Rows from block 3 of a small sound classifier, named by matrix and row number. Rows with one number belong to one channel. Each number is 500 + 40 x the weight over its row's rms, rounded and kept within 0 to 999. All counts start at 0. Numbers have three digits each. After the name is the row's rms in percent of the matrix's.
After each channel's rows are labels from the 100 clips, of 14976, where the channel reaches its highest value: "peak on" is the class under the peak. Only what is clearly more common there than usual is listed. The data: synthesized solo parts of chorales (CocoChorales). In brackets: how many of the 100.
# convs0: first width-7 conv (model.blocks.3.convs.0.weight, 288x288x7, standardized in use, each kernel summed), inputs 144-287
# convs1: second width-7 conv (model.blocks.3.convs.1.weight, 288x288x7, standardized in use, transposed, each kernel summed), outputs 144-287

convs0.46 115:492496496496491532453517535526615577481532526525465583471446401486483609478446489465465566497451503491451600462481478546474533453429572531502482492469456518463490466552534479498453524541499522476496515484480528502537519431438542492525505489500584526490566523469402542474578474477451452470484472550543447501547467511526471500580457494492486536542472524549500506514531496494469540484500484522488515483492455493487525487519481472553509
convs1.46 089:486561511488472492487525543465496473509541562505525489450417473537548499525504501528452463523466500563411506457476477443545470538472489486527464510507501480536481476457480547501565392486511414463392393383481466446484442514498514473434497478574519494560474535464486479503558482563559514473520532531543507570566578553484519490460458490534469544506497547553520454477417506479486492468539508557548448464509446445471484487566479446474500
peak on: A#4 (40)

convs0.234 097:459512483447551464470499425440481486489522489521509580485465544533548427477454546416472414456480475501500460494484454469536480508481499568565463499530440499497591432546486478400435523571477457490511509441464527550463482527471434515518470540481513528482581542471443442502474510423521616489473528472555480512467471487496431474574456489482494505529478529548507415480476498463477557493517518580566538482539479491535543481507489477528466
convs1.234 072:517529538469487499508541547458557499487544502479508487485398496561508528487546495543497528481506529570411517480457448549495540502488521472476472542484503546534540543413514548525484449507529435490476460515462426480519424535485524464425512476497542531557468521473510479493523452545521567487447518501566484491529486474469507497537482428544477497531486519525509514513439532452475410510538493508536444456533478444495441536521498430449534
peak on: A#4 (29)

convs0.142 101:531468468509536483454497508526529494460484460531441463557540489507522488468508456501452468507555488553492517506463502504505480449556532510479493476539510485464446484353490476453516535585542476509510481530523534525550537525530514464436524515524453509520413479489530525542468478514494450475507505513458452475451527512482519489436544509508511521506529467548483535531567528537482520524481529497433555511476499480525535479433513486459503
convs1.142 110:498532526545383553453489486519492458536506478535527543533541429516483533462463487481554516486554502372550505524564558475506509508550495537573548487523456478410543495514508522546494482488494472511487493489535544521430537462477473541545401522496500476501488467551399484507473532523511446526513405478486482459486484536501523457538521523518495492536477495556523470501523488516530512508495515490500525533506571518541541539486520546473499
peak on: silence (64)

convs0.113 090:492463517463430487471467540511497482417445485469554471543480472460516500519429487401478512532471466503492543478533446489511507527484480501429504471513486559483539504572508421488476415438493514484452511503440438495486499451475480509502465525472518472447483510490460454524517543486528435559519516558512494546564531525437521555440455520562482549571537518425545522596508612457489526505464472401514374437367443454466451492524464456485471
convs1.113 079:521543533526487400484547529473510516481514581496494518499417501490509503550438454484518482495489617570410529427428417521477542479472499528507558599459477537493516554502539403554536427469530415511402420481539562494466471504570607482477511468533495512545479474508511535491517492580541511524506520477483520477492446522508567516542507502501483459567528462543467591496495514547487459526525489501466446496513521450549525515482526453509510
peak on: F5 (30)

convs0.12 087:477579514546485479457453481441485554542533548475497554562487501492442443472530545552562469489484556502448439466402426480489451494457468503572464473424480570486537491533472440463532516501425525530515556480441492505527412481495531522410562469491420494534460547469523501446551467448497510434449493476529504517479471511455452524572591488518474451465568502541494475528476481497549462476461524510560510484502480460462535477583496463425445
convs1.12 076:562558520558454501515525496466492463543527555430495504477490429567520479517546492474428569482511490526464575508499498497577542554465459450489449500454475524516481599489499585523560497485481496460463516537517516508506502464410566549512512523465544485499482459555475485498466418473442473476438478495470441476503460491443498476512502518569512537584474588526536430490481583455532503413529447463495415403529424421505471526464447409485525
peak on: F#5 (37)

convs0.88 097:495442456435478477530432601525473482448463553494585480489488532538583446516510512470544442536531491465548445491462462512499405485457512428517436467476490531545542494501455433489504596499538559485500543504423442538533436471496542483466561489483440452516451491515571525510533465474462517528547534560526523516482483513460521529491547522552515495525492545472533518518535558447603504480474493455510455470520448457483530453526472481408458
convs1.88 110:467512518527505502522530514480542489522487488512479526474462498514559539538541472545557537568484493503427570536507502510504542490486544498587558553476506558465489489548593555567453434546573486524475491513552580553515457500439444527457491528524564540482549485469497438484482511507513513569512552541526491498501493526523513551527434497555531558569452515563485534504433553478434438526560500591486478493510521478494523521494524482544532
peak on: E4 (34)

convs0.161 095:487523609430523552540516424477519501563502478471492505466495503567528487507527517587535539492466506529494478546509496562462495449497513524490512523461476513497535468514550506492520473431429506569502510512511443505504512491502470441568460473463541536499551487514518450508524515529395533493457480438576473515454453502400538487526633504563375501547492576489546466496520538542518432473430468518515499487501486486506383484487475493569488
convs1.161 129:505523537483488507506527489502520522556561500529474441533542519465503517462442551521550518454560540545537528552547543552470477458537496526441543554520524499489570552484483538496515495557496521529535524515483484510506517518531558455518464459485479559494503559542472516507516400496467462454446483576474451607476496448429485466535465457531467480564527580480527485478471502461452476448546486450517455453541485450441441566507508456484538
peak on: C5 (31)

convs0.21 104:491491523474464498435560571536570509409450491453472510547468456500529559481485490509510564459416464434485521524504461524492531460474544460501443521479526484517514469431510499545537531463509504440436473545457488489508513516448495496588515493550557592481564530465567521501488494544435476535513414509509520488528488501508526468498534490472496499552420501522531408490486520486489469489507520532504501475546506530527484501500508499443524
convs1.21 090:538556380547481438458531475483442410521502518543486451496449478518466477539461539534568436460537524569495444507504493489522450528501470495466511576489553441460582443448446513513457465475507478487485478504474446476485486505485512525487486511477457456519442507533486475534516502538490474399460507576386528514433527465487553440526484533495466471455454491500457556448527435463500555491429389447562419402482424429452478466562410409398425
peak on: C5 (27)

convs0.245 098:516502520451521468491550461440518506526559466556440537507438504472490483461462515469443458516418527528495477485465485518521525483447514600513481525469454555461592487519524483462437570567462482524500483455505498528469516502466422527455466542507525573500562540482480433496488488412538603435410522481539491565470445573499489451557482489501478509511394619511519463460523495450485571436498496525548522457474460462472510474504471462464468
convs1.245 079:505503490472525498513483459459443419525518501450525489442421508501503511448528487500527487556488579529433519479460442495447477503425554475476499529482514493553570508397466497561467491489520487443491477528501466515516476461537580530480524533493466481551429500522517488486443463514478491487461501490496541482466450412470571506510495445441508476458443480501426527437471427420440463465517435463538395369521421388484419519514452384457507
peak on: F5 (31)

convs0.202 094:517512536513506497506468367539464528508456490483521508475499541509523500519512498496413554440518568537495567476510490475509482541503540500539468457525486466541466479534516488491505478449460573508518490524480515527527488444461472493511468499414480494463532503475497503437558505535472526559523502611506465523513494522466539483520439506486464515531517535565544392537464519494486515530464528538497461464481476460505501478449493481484498
convs1.202 098:464487535496475517498545539485552531445420549522486528496459489507465545577493462514472516474463467473458541411412420443473570432468495521561496516429445487488455500533561539531464526427464478543493508443411532478500495529573469460484466445495469555492509464464484529468483566452517479607615498445598507502558547510560436507557412434489472532572485473535494494531443524489390439489543539535492493521525515502496536519486522503530524
peak on: F#5 (34)

convs0.74 095:517491494465512501527395612544444433492465524509602480508504563515592414540545525486486439497547502505523453505463449449546393534490524457523492505456523535505594499527397435522474593474470545467534535506445465486517432448493466500495571514474451408478471473498559459471480511474503518538572498523504541533488497488465499496509543566560502501526502518516517547517521522489569472454495473496510443503497479490523505488470480501431480
convs1.74 095:497494583546502482542548491475548510507504514486477545489438500478515531527524449555581548511466524554418558502483479551472556498480532472563558572440457539475483519575540544560445434526517454528481470533500541522531460517504475468440481461505537537544551509520517453466505483476467523588537514528572478522481490512503513538521453497581474591579473552535532537520448573465454452501545507569496454483516498485484513514527512489546526
peak on: A4 (25)

convs0.60 106:550590601525491515512497467535596526523529559509557527456501414409485539529450439496476525496497539506493475501507532487487538507510544452485534548523484497439393502494535561494539452496474467541508573540471541460486569473519569525486483511474553529456489440547389575501534566591531460516503481546508501546538524544497528524439507533549462532552578467484548485582484541517425468512488498549515521495512504476511548482518490521469495
convs1.60 109:509570491524478496528415527488434528568549517449504474510508526530504486463535543526510486450524426537483469490498498482515467557514486501488400372484546455559534522460470450510498498563515501558516531530507503574571470529490561474462526479540501524497428586499529574507593462458494492420479513531470471567515527489469455537516507508514482477465561541494515492601512554532527474478518543455582523542518565512463458534557548551474526
peak on: A#4 (52)

convs0.109 097:518559558513455500444529437467531530441475535461451471448493480508508477511501532472483412542485489493473427495466511549541502511473520459444494512444458606434469489489535493480498475467479527540505562502494456485481558521492498544489436552491534567487514476525525505512515506483484463454472497465492482527428443524490474498457506539566516520556455501439503501520529554459499553475402481439532462457474483460517517425528488475387449
convs1.109 107:532502470555464513501477528486468398548547533545506512486454440538465499479511491484578504456497547492484508539521515519531465552528444511487547545485522451496544506516417492576457493521582516501521509502599519543477520493475529556513497563527482440565443469528463483504469464554509501471431475492435500481461433410462542496480510491484527453480513473468468563439511457495486462423483381376469396397497448389430412523475438388433457
peak on: F5 (40); F#5 (35)

convs0.145 098:462523594415548501571449486491517486557546551484528461490489484480526515488540496579543573479466511561494524552486491538466531426497499522493526522500498482458554513510531537486539474460446490535519509483503491506491558540539559448542430499454524516585543483542467574517518534551445577546487517505642454489527529529464485601535616492543416522505490548476555512455521513490498449452498508499495553502546503467498417469471491474571493
convs1.145 099:497549494474510510562528497499532510559590550510513464520509519495522494468509535529569510474531524557501506547529523584478443476520508488455522552503570531492585550491480550478530479601521515520529526546487524518582468557495578463466484450508485544524490551520498552546526399491513507456452503572515467633532534452440472532535484464545502519534518578537542504477463502455462411483559514494510483485541506483480473542503524489504548
peak on: A#4 (25)

convs0.285 102:492515549467489413536485456513440409473498524478556454517501500540527489515545547473452502510532546571510432442457506489504498461470539418451484512484505462545545488466497523439475497522496499432525510548453502511513535501533478485446515518486497486543529511521520465508513510522512553477494544476517558556538539450465527511429464492388561514412507470501514527385488437412568551502584553511527544506556521539499482547486534546455559
convs1.285 119:501504566503576505537439468492463509517543470515495496524523562482501496531515522473470494617531415494530493477481492491521500542487498472476434378463570506545525453480518483435465491553451504441515507541482498551566473540432446537482560533443537515473403498515555444521530485456580544492460554488536507527554484450497379512508450469533490583529437494495527538473455547467459475525526513511476521539513525541528503507459527529527506
peak on: C5 (34)

convs0.55 110:496565572530479532472519551468543511519454514507506509578456406423478542504483480481443544537493507467491544473509530491540578492466466551485545494511449554459445560519587538510531461446478435479431553521464524493458573478465529544486478539447524521490505437524362491470503510522512446526527477491428460473496482520497512465484451446493389510516614437509488443555445489541436486468435478471519468491434456473509540483511471479425464
convs1.55 102:520467481476506448514423389506431445551514534517507455558534469541449414495497510431451464511508470515529455474469473440468430466490450495443423445476534472564499498532469426484506528529483519499523542509541520506505489483513512441522488466494507501452524493522507536559542448437441495405372508477461501549466510467471431511459441433428445521494584422487518439589456522536439432477514538498501533550547544538447489533466547533485541
peak on: silence (81)

convs0.26 101:501466450458475484428565556462604558424480499461488522529482456501512545490472478403513548488465443456522533527492490562481556426483504521507449524490535506502543467472528519501531484465519514464414452547430516476557544511455526536574538502573561609466580566518554555538498483518437430530515442535432508494499515523557534515562528494494494500513412500544516453493493512480493459476485491511495527505527514528504540501518505516477494
convs1.26 079:556564440546493492535533485476459408515517539492535464460431494542505501509497517563532481472508549586446479481457453516541489533429480475468455539490535497476592503465461495558491447509511476488467471511493484490499467485475511534481513510457495462531448495530483471559541508529457525442477498554481524542442527477499559492535457501533477504487454497539481529504468470459496462433475425466611427408491429424465483494556432424443488
peak on: C5 (41); C#5 (40)

convs0.100 107:555564464528396511436569507583529500470474509523435514448537452545557543447545516525472525465514506442551526519452456504549503487520496502475499504385457467478499520483511551520432541455475545529407529506504531541473556475497460587594481610492610569344523543574505421520478484504492436505542444506456488452500540529537532522443477542577445536574413582512538497600527565546526541500494487484500450506533521483526515503488528505488499
convs1.100 103:540544519558516512506514490527536500522517505522532467490455486553524509520498513492531527462512582465499540518504495504559467536507497512461543582569472471549494454493440532523475446502557499444502503551513478480546489443467555508452528517475504495560531485543531486542545502593552573567539516458508540509469531442530573506525520510516527523538552589506509546516471546544505497516492496509519477485550500468550533514493475469489504
peak on: D4 (28)

convs0.36 105:494439486462464428501444466543460489473464420523493515528515522525545524531507470455419495509496494496544533524450432442509478506529524464582474467478433468504551467524499448425433510490548495452508449479420565534478468450499430487523520500499520489429540500477497482513504576523602517526566506514539532553581595517518462599490450519514599511546472489566553409528466534462532606514573539575478510463537506500489475511467504500447540
convs1.36 097:484570470494492469557494492477534554508517425448490491511476469498452442519589501525530493480491505521450536475460456591594475623483486495484470523510489496484467553477471551518459443503503495535515522532520489516593460498475536532452448571485554526517505503480478495471515507524548583552543519495594528448580489462514488496515407408565434425568461555516495483515417565430398386478544492492554486475535487470588465525485478463502517
peak on: A4 (46); G#4 (42)

convs0.173 107:449485497474476471508498526391485557468462504446543495458465551472472492468432522415471546487488521482468543485447439477477538512476420528486500472522598496528478506509470481462556458470463553426445477540434458500541400471459552497436603476466421429466443522441544551431607498501472491496477504520492472511491462508486570536515525500534475501477556523447555465571491598488550487429506511504560474488507512495458467523542499490500505
convs1.173 107:512550474509550500456468519504480521542565434427457512517505529513485516492476512546534507480544469470457496510500490521511502498508497516495503455473440531426556539511508464524423456466509479557459477436556521508440478433495425532488447529538521555461461511515504437482439445459485462501451471533495429442512507444449462478522504516588520522546440553497493502473495480497514548436405370469514452453408390433511538447552404423452409
peak on: silence (31)

convs0.153 104:451401501417527479589527552500556507520497498520493479538471498415508531458465416450469580489444530531459562517487476487496500529483421452503464451500474445398558499499495492522492520541457494471545467491506497487502517506497519514526474541477459471522486505545427520519507521524528554537531527619563509580562552558485507592481464455496467551520478497511544509475474533383452501464557515497459570474537494473490553490497474468526523
convs1.153 092:455539423458467565521525504509488535482520468501522483522485476476490479562550499541496452492512462548470408472487490539535494543484429452495522501556554508515499481563502486461610470506499467510454464543535521520579492548456543459486479466526547496517517492499561574509579612571556518529556560463587583549619602556572526576505516536509477461434548460529490533550533488471521497508523521607540524541525503519512542504519506533495500
peak on: A#4 (29)

convs0.250 100:531499480536513512537496513486446421474442529513533475533505529512447470522508531450486441525514516464418447484541464477483536515507517426510497515525546491558467381404470542529525362433514544460466499551517476484494505529530476467512533403527479500546509486499569470520456451460463428489505471428469538482490489464459527454487525502444534566419510484485516505440554492468531411515526512500470438528490514556470466553478527535502533
convs1.250 098:495482521521515412494507484475532554467527528536505477481492522481474457574564518543485470505528501477469450470485491499432505465463472477479510494574516483528561528530502516530542453495443503435510501506465474472529474481489542464453583492445466525516440510509483465422534483515491489429479423472492514476479468523533520552537505517583507526497504584452477549472538573498504529494395419492506516521465495511490517438531453514501422
peak on: B4 (38); A#4 (28)

convs0.261 085:517410438498492504534512512482499472475506463533440435544521474520482500478495430500454463519482550527461500505633549478443505475531531480444589508565519446505418531421461493547481457514543497514518460525507431470533461478490471488467497463539457500450496466430576475502512527486524521513498484491537450509489502545481544515492445496525481519506481528488507547496501536519437483479494552505452407524483493551448477540470516522476517
convs1.261 074:521502477532523440560552522478556534428564547412523510436428505488520454487497450488556526456450571491441542465448443542524525512458453528487518531468484539537551534504549552540526420484508456467432459489491514473522446481502564504458512495486519544560502506466525532502535471587467541512502484494470497463511497415486580525539547538531510502500548514490499577519549518555544523506483436483501456462472440445583520479537470436523463
peak on: F#5 (31)

convs0.252 089:468507516487450534541518545549459511462460538491519446584473488459419474466523486534493479505453491472489483506526536505485533482501494508424525466571512489493458500462501462499554474450498470448464476507461428474457483571520609429509450427514459434546436498431461605524455481473504466535536496480476455464478530518477522483476550537535432564532566494413568512524486586529503497498450480425457434534464500472446426469526507487448465
convs1.252 090:461458413457489378480481570457533537404509504395462471545566492461521503486513493452501505451530484515541516446443443486485505475443461502505479429493510473481502533529499488514520484472521481505438466427524475437521491523497537520507477494512496536489499497528511546507535477500475490492487516505465502478472475524505495508509525442492489534494538529509547530497459561511498464465516484534499476439518461478520598499513495462504504
peak on: F#4 (32)

convs0.101 104:496531529476472479398542427467588580454457514546399548458453501510495496480477565509511478539472448473485489526462479578480519427475563617524444488478464597509499486538563487456457504498473510488484510471441551485486549446456476511473503504506559573460485546520490453429461477421496491427427430457541531505504467511521430396593525440513530497517422523526475477474514503459477537477497486528516510462492468491488509472520466477457479
convs1.101 099:524498531528502504503432516503352356561501513546572447494498450573454468482477494528501450522504537469485438479495478402516439517478474468471490520573514431523517488395412428524506477494518464477486442478511464449475495495496546485479536525528402427510392426456461486536476450567505505512502507479474543441492499439501509496471477495458481505460543431504462496472519474495465475489503465459507459450504456460476478488490458455515490
peak on: B4 (26)

convs0.42 095:507425482462465471501586517560501472467467473510444453469494480500540581484465471456494551527449553440579538535457429567469509456489500478499494555422458498551559504478505509521407492495519511468465379563488490470508517442512476458478489500527489486502524459437526498522545572534505507534535445566575469497560569526458545523528461573457542516508468539535563422465531473443515592487603567507447471466581545548494404567482549499469590
convs1.42 101:469543489512493502552526533480577557481575465442490453433431474537469462541570489499529556462468538541414529501481477555571502548492519516475518571558495487507568521484522586537487441528520500541515512524514474505560476495504522514487473537507554567522499542492529499489521485608604550555524517541528487505518552456503585476498427428536445515580501613490529524523404575501435469497526490429516464467540502452567491566511504455518524
peak on: F#5 (35)

convs0.238 091:509513502439508486449579486472526515519528420528404529538470500492519506475482535447491480500436423490522504537481474545553525495502540553490499540517429535487589413537537508441427523549511480506479488464498518486479562486517466507517474530536520603497541570480468471461490525426563570432449501484517472535456492571404437458508479525478523510482468549532512467458544463472456618538523488527549532472503492493562506508525488483496464
convs1.238 079:510561446508480467515517488460476434486513539515528485446424490506526501492517485532520469530477564583423486445410415495497512522411512501462427510478479551536548580446498444541485459505527468464455457503508461489501482487587580494453542485503481518538432537498484490537508485545516541525492527493506525527485450472510544513519501486542519482476467462540446507520486462486481475484514453439545403419512432412522457498543459402487504
peak on: F5 (25)

convs0.81 092:528471562427486476520419567573476458474480521495562427506532526535615451554510470434473463503536505489594474553474480529464478398515561474489472462502432491574551503506464501503519534468536551462527521530453446504528467483553495482487501454511458436542481468515521498494566505587481489542593533555481517573499554520525551552471500536537460501560488539487523497537506565475544515488453469480501447490507494456451547453490494511408467
convs1.81 129:456480523532525528530554537518526482494465495523459526512522521518518581544520496516567525556483530500478541491481480529503556496490538513552549564436518532451476492530551554558491451547559478548494486545531571554481477525511424490464511494508539547470565481457558454459483588480539538579593533525573555529523520549586526529541487530525545557547450509530535499519470552497475507553572529578499515535491529522531520530459524514535536
peak on: A4 (38)

convs0.266 069:485454519473532482551497507505482526499545464513528495535532538597551543503497524487511499441488520454495525503575545520496505469529537537460498487600478390501548491550473455507517479528513562440487462482524466453541467496480481497520493463568499504536445513436488539561578463481491471541500533550531515554554482477558506596489453503485520469509437481429505530499499522454438489519422513484459569537503505524454469481531523516633483
convs1.266 096:511472502440474501543535532447539541471564545470539588516461504512539509549495514480456525526520553574455539456443454501510540466445480454536432556522512541508599495536532472515536412498537451446415453502508583452482456476460565502451492456514566523522558521459524521466564477579520523522501542521534473498501481509488542511562438409542488529569494514523510471495426601464458410497552486517488452462534471482436534510532499471518536
peak on: silence (47)

convs0.248 098:536507472533451509497579533540540436533555475530437491535523490522552553437531469527562530409518453448595510519451478508470487481510458501501501516423472376523512526452442486538404544521532507484454466538487567520472472520507430534572434533524537462445497504482525395548490448459475470508575527551474460499549558550519482583495447522554517553529379573483588540547552542430518564481507475474469490482523517490521584516532504521515518
convs1.248 096:505519484487469540457560522461608549460485505483536496428433474542553524455554444502513533482439505484473556506493489542514528487500484463516519531531449526526490419508512535527518478440578459530483466515427486458537469478478478513494512513481581545543499538569532481556549439473504459526499455584481494510506502576483512566519488485564514565575521553466549544492427561510509480493525489471515463471519479486515529502530498472504508
peak on: G3 (26)

convs0.41 107:451458534487420511492566556485509437429449501514503479550496423452506538517492425448473507521441525520436500514492468540477576474503463415435510534516546490520478411417513535570523350461528569475443447529510455476516531518483524455513452405519508525467543435460561502519508525528522391520540466522469448511499535566437548511446527544501453572532504512471556503511503540476479426484550558482476465535528550550479454561506555527510568
convs1.41 121:503518453516468426507528525489543513463550533448486451438472481434438441557569487504484443412492521455467419457468475500510459518482432511495514553572502447422527471496489524512528525512450548545553555495485475515456520553496576499523460528444450508533488483526465553480475509592518477450500494512451515477466556458544551471488461470543454463469502561447512567507504536498492528461469492458480478481497507454526542544495514459459503
peak on: F#5 (27)

convs0.160 100:463385461485471509509522556471500498527504467458510449485503468396493573521517382501440487534493521494493496519496530462534563553502400453512516520489482430411528505484542550473520477525510504438495431485466508487459529512498529505470476499503472465484468458544397532513527515562578526533591529612501533554550561568492464575368477525534471517498511480468521540548461517533484488499500523474470514544510532471483504486474525506516498
convs1.160 121:489452474455469498527437482553470519416480440520487478530540508492480511499532517447516480468503446460547441502478486497500413540502518552487478434467535445492523459493390445440478624512471642545630636521449479535528604572531482497597512522520441440457535494480536626512511474479531510471491498440537510471542545515473486546525505507492496505498490485482528541575515517500501493543493523477463544523488525525513482490455537534490493
peak on: silence (100)

convs0.31 101:502424447547508402368614519482586536473466500510429539532492479530498490492517503528526454479464532453468445511497435566503508454491503513535513584499510451557512463448498528503521470467523482467493465545472545524530531519478490503473489458521523592522590535506546536488496512554451486454507487514509527459488492518585546464626535510468534485517437466548502476499456466494515484519500493499507460486540510518538541494538504508417487
convs1.31 088:510542490542494496537480526473477448520565538498517490462412500515520482452509510524551536456511525549424518496477474491555503541458491492494474497510525521498555518484493543521478415506540456443462469499552491497534429488443512516420530517482509526544440506505456458512546455522498534494472518533463519544462519435458524486513477490621479507565483562516534565477472573434494508464507443460535436428539487425505458547522464428461510
peak on: F#5 (27)

convs0.170 107:474485496482467508511502541410514565448468497466548491472456540470464493475426533414476541496492534477461542463460450485484528515465449546480494478496585492547489524506485466456544443473500548445437525550398444470543418470474570511428628501493442448468423515480532538422585490485455483508498505525511489501488479489504568527527498508515486524464569525472572473571500577499546469439514511510528481503494528504462492544552514492485515
convs1.170 103:529542511519512491466472474503485527560553436438468520529502515543491516507484506531509520500542446489429515500483469529535511525473487520504518447503452560437531516503520484494472467452509481565471482449562530527438489447505414550494447550495534546456455490481489419498435434465479488507436495549487401443501475487454460480497498519623505536560446545512463499494474494497488501441413390506525488487409405463526554441560413444473427
peak on: G#5 (25)

convs0.20 106:496492552405538499541482461474428394564570538456516455490537510509534461516523473504485485539484563569520475530517540487424426420542533454459494462517486468495488529493533502526459522519507445543549572440538448539432514540587556361428436415517461439621491487460389547546530508508498542455497551513556496552556491534530502521406501504564444510515552538472528564487524535439486524503496529508491526482509511527440397515479505529576534
convs1.20 137:470431505494533493538441448467479503482594403461435493499494553515457486500488490519502476497512417527520477543528540525514512497548568503496494466473452498463524456553522520512459548523440547509535541470509533531507507542505452516525446469483535521471534487557464450538439472447526534454470540461496453538421425480466391526551499491423469512496464430477498525467498469529519495554513549522447540569497537557521609515486516559543521
peak on: D4 (52)

convs0.140 089:522551539489524455530493406498540524533458415484550568574499533520507508507542561567516559409511510492486512508459468456531477552513492465514537464522496532500533497570466520442484450453475528541500597514528484502541510554569553501492465508492511483632534524523514572454523519497490552442444474433576467489536503520449474493474555457517497475524525539483483463550492515550488525488510474493518437474457502501487443526489495489482506
convs1.140 099:474518438500448522483559514491509474568493503531547454509508559452454533416497512512496513444499536500496518496490498458471548477500429485387467443465428495528517570419539558481506500561464533534538532483478523565449448431552547485466501456493468547558464532486479531452518478453464526413449446617447464570502484509471475495502556567520529521463494556503555525484535460479549540430499445469525449449487446444473469441543426448499479
peak on: F#5 (41)

convs0.59 104:532547593460432499391500512542536523474486449568409540502484426506519529482517523565535537468492493555484496538505494548484585462488590585508482557484397510507549482481531549489509536506519531539501467466470488482474509468497462492570453482513539543499487478444508429473512455516467416478492445423536481492549475476458462470536559539556485516587442540499525455520565529534474478543466426558518552470474437509510445479527442518530496
convs1.59 110:519526452506530512455470539510454479547463523526515452490517529483504484437463513534546448439519525447508462517556549510460434491549461498477505521508518447522540456461447470430473485484527472533487474470465443466506485451437537482469497487544412468496424529486522506481478460489442462428518433543457454548472443507468483396516492481509500407457477488508512451485509438492498497467487475458519462476501482473459465464557464480439463
peak on: A#4 (32)

convs0.162 101:518613543544546475502493452454526574498454441501488492448481547510500520434465578488537511395575477468478495504522499501511547464498499558474517488526480547509414478544500490445456458475462500537504536577499436505586442470462484521492553523513465474467459518528508506483569454507470530477444545455542515574512478471500524570536411450483469510478534490458508503521500550480471496480490478540569520481496503502472531504543486493576497
convs1.162 084:508505564495480546531473548509504466574573512494502498529528449526518459487481499496477466447514477518500493495512516512494499501537449478477501489476490461511502525468451523513496500534518511504472515473553524526443474470500494469481418489535484516424521484518483418454443469440422471481505454483413418460458457484429477440486561531527502457532519500495524481476529537536575540458502444458526437448496441442402512509527443443447519
peak on: B4 (32)

convs0.63 103:539563605501478566483479540543599536517541488531441542495487362448506578524458425517521568522500511516487516505528542496485579510496574476522528560483458488431467519483539548510535532533486480546504578514487563463473570484514536520571482485538589541481513461518448559503510536577499448524532450522524470477548520483519484536475511530565474548590544501517572496560489568515452397502491501546492548515479469530501504502516488536541525
convs1.63 094:471570477500446477503457577486440542553530517507510491500513534483494488503480534559531485459536480588493477494492489526504459533514491514462425465491548475541575495471475425482507498500530475533489493480437465498568464503471524480447513466581485533481400574501540556483588490483525491416519536533489462584516530568474440519534509501497523475449542504497510482590496535517507497506522514429573505504515522500440454501603487523465503
peak on: A#4 (37); D#4 (33)

convs0.73 100:499449426456458481539432605524476462458472589511562478465473520554546462522499517463546456555528495471549452490463464494474414473440520446509457458467464539535512516489460419485504590526555537492487555498406460567533444473480524457438563494478476447517460502530564506486525480459464521513537533568518524499453447518475486521494536508547520506524482568448514529516550544474575495489492490479502475466527427432500525439528465454429449
convs1.73 107:487501495517521505520530522475542469501498486480474516474476496516578525582515488522519531553493478483439575533504499512491518489472520479618532527456513552421538424513601528573466438518571474499475470493552554540480442509416448518460446528541585551476531479444499417517481515518516504535515548563514494516524506559531470558516470531546542535556457529593486508503467540506494454531548500590491501509506536507493492529483528508532519
peak on: E4 (41)

convs0.273 107:532487514479428491519583499547584496452514526498501515615514525572535499493536537506535485483510445448605485524483452573536474463504466466472466527504497438502550468485504473520470500489526490496428569478471536583465529471507446562537440521491557528454484558525486411569497456445471535499541526518460478559542545554535457510497533528525540540504537574487562471514599530446490640483486464457514476461516478476481567504522490512541492
convs1.273 117:485517537516527539612510556479516543457539488455528503419455556500571557512540472531571550529450473492465555498488491510520506534499497467551512514503516540497520409541539539559537469502544467528487481474495484512512460519483504567470486541507575558533470561588492462583507519480521548575532573553524522549550532573534503532524527501482515598532546561490558531492436513515498468450516500497508494500498482501507510499547486487537495
peak on: D4 (33)

convs0.64 114:489489507519432522479539536496532521506451530486519457533457424420453556499476467480471519551473522459475527490502516493541582494462476508482533501501465522484437527487550518494546458450474450452429526514427487482458532491457547507467481514480497468465458440492391540467535534518575445524521475494458460442524508551511508480469489495522410532539599466453513484592422531530453492498492508470501457498496489478496564489540498502469495
convs1.64 113:489459478505472413478419490510435503472469515503485479517543496435467428464494491454490449418500408477535419502487495454460445507507480529448461380505501441547483478476468451448492534500496541515536537504449437512519511517510527444521520447504436497475474510485501587496554475425480505440440510487469517506541508497494413524492439431490409500462514475475522500595451521491436452457464514463494528525496493514472502493506509512485483
peak on: silence (71)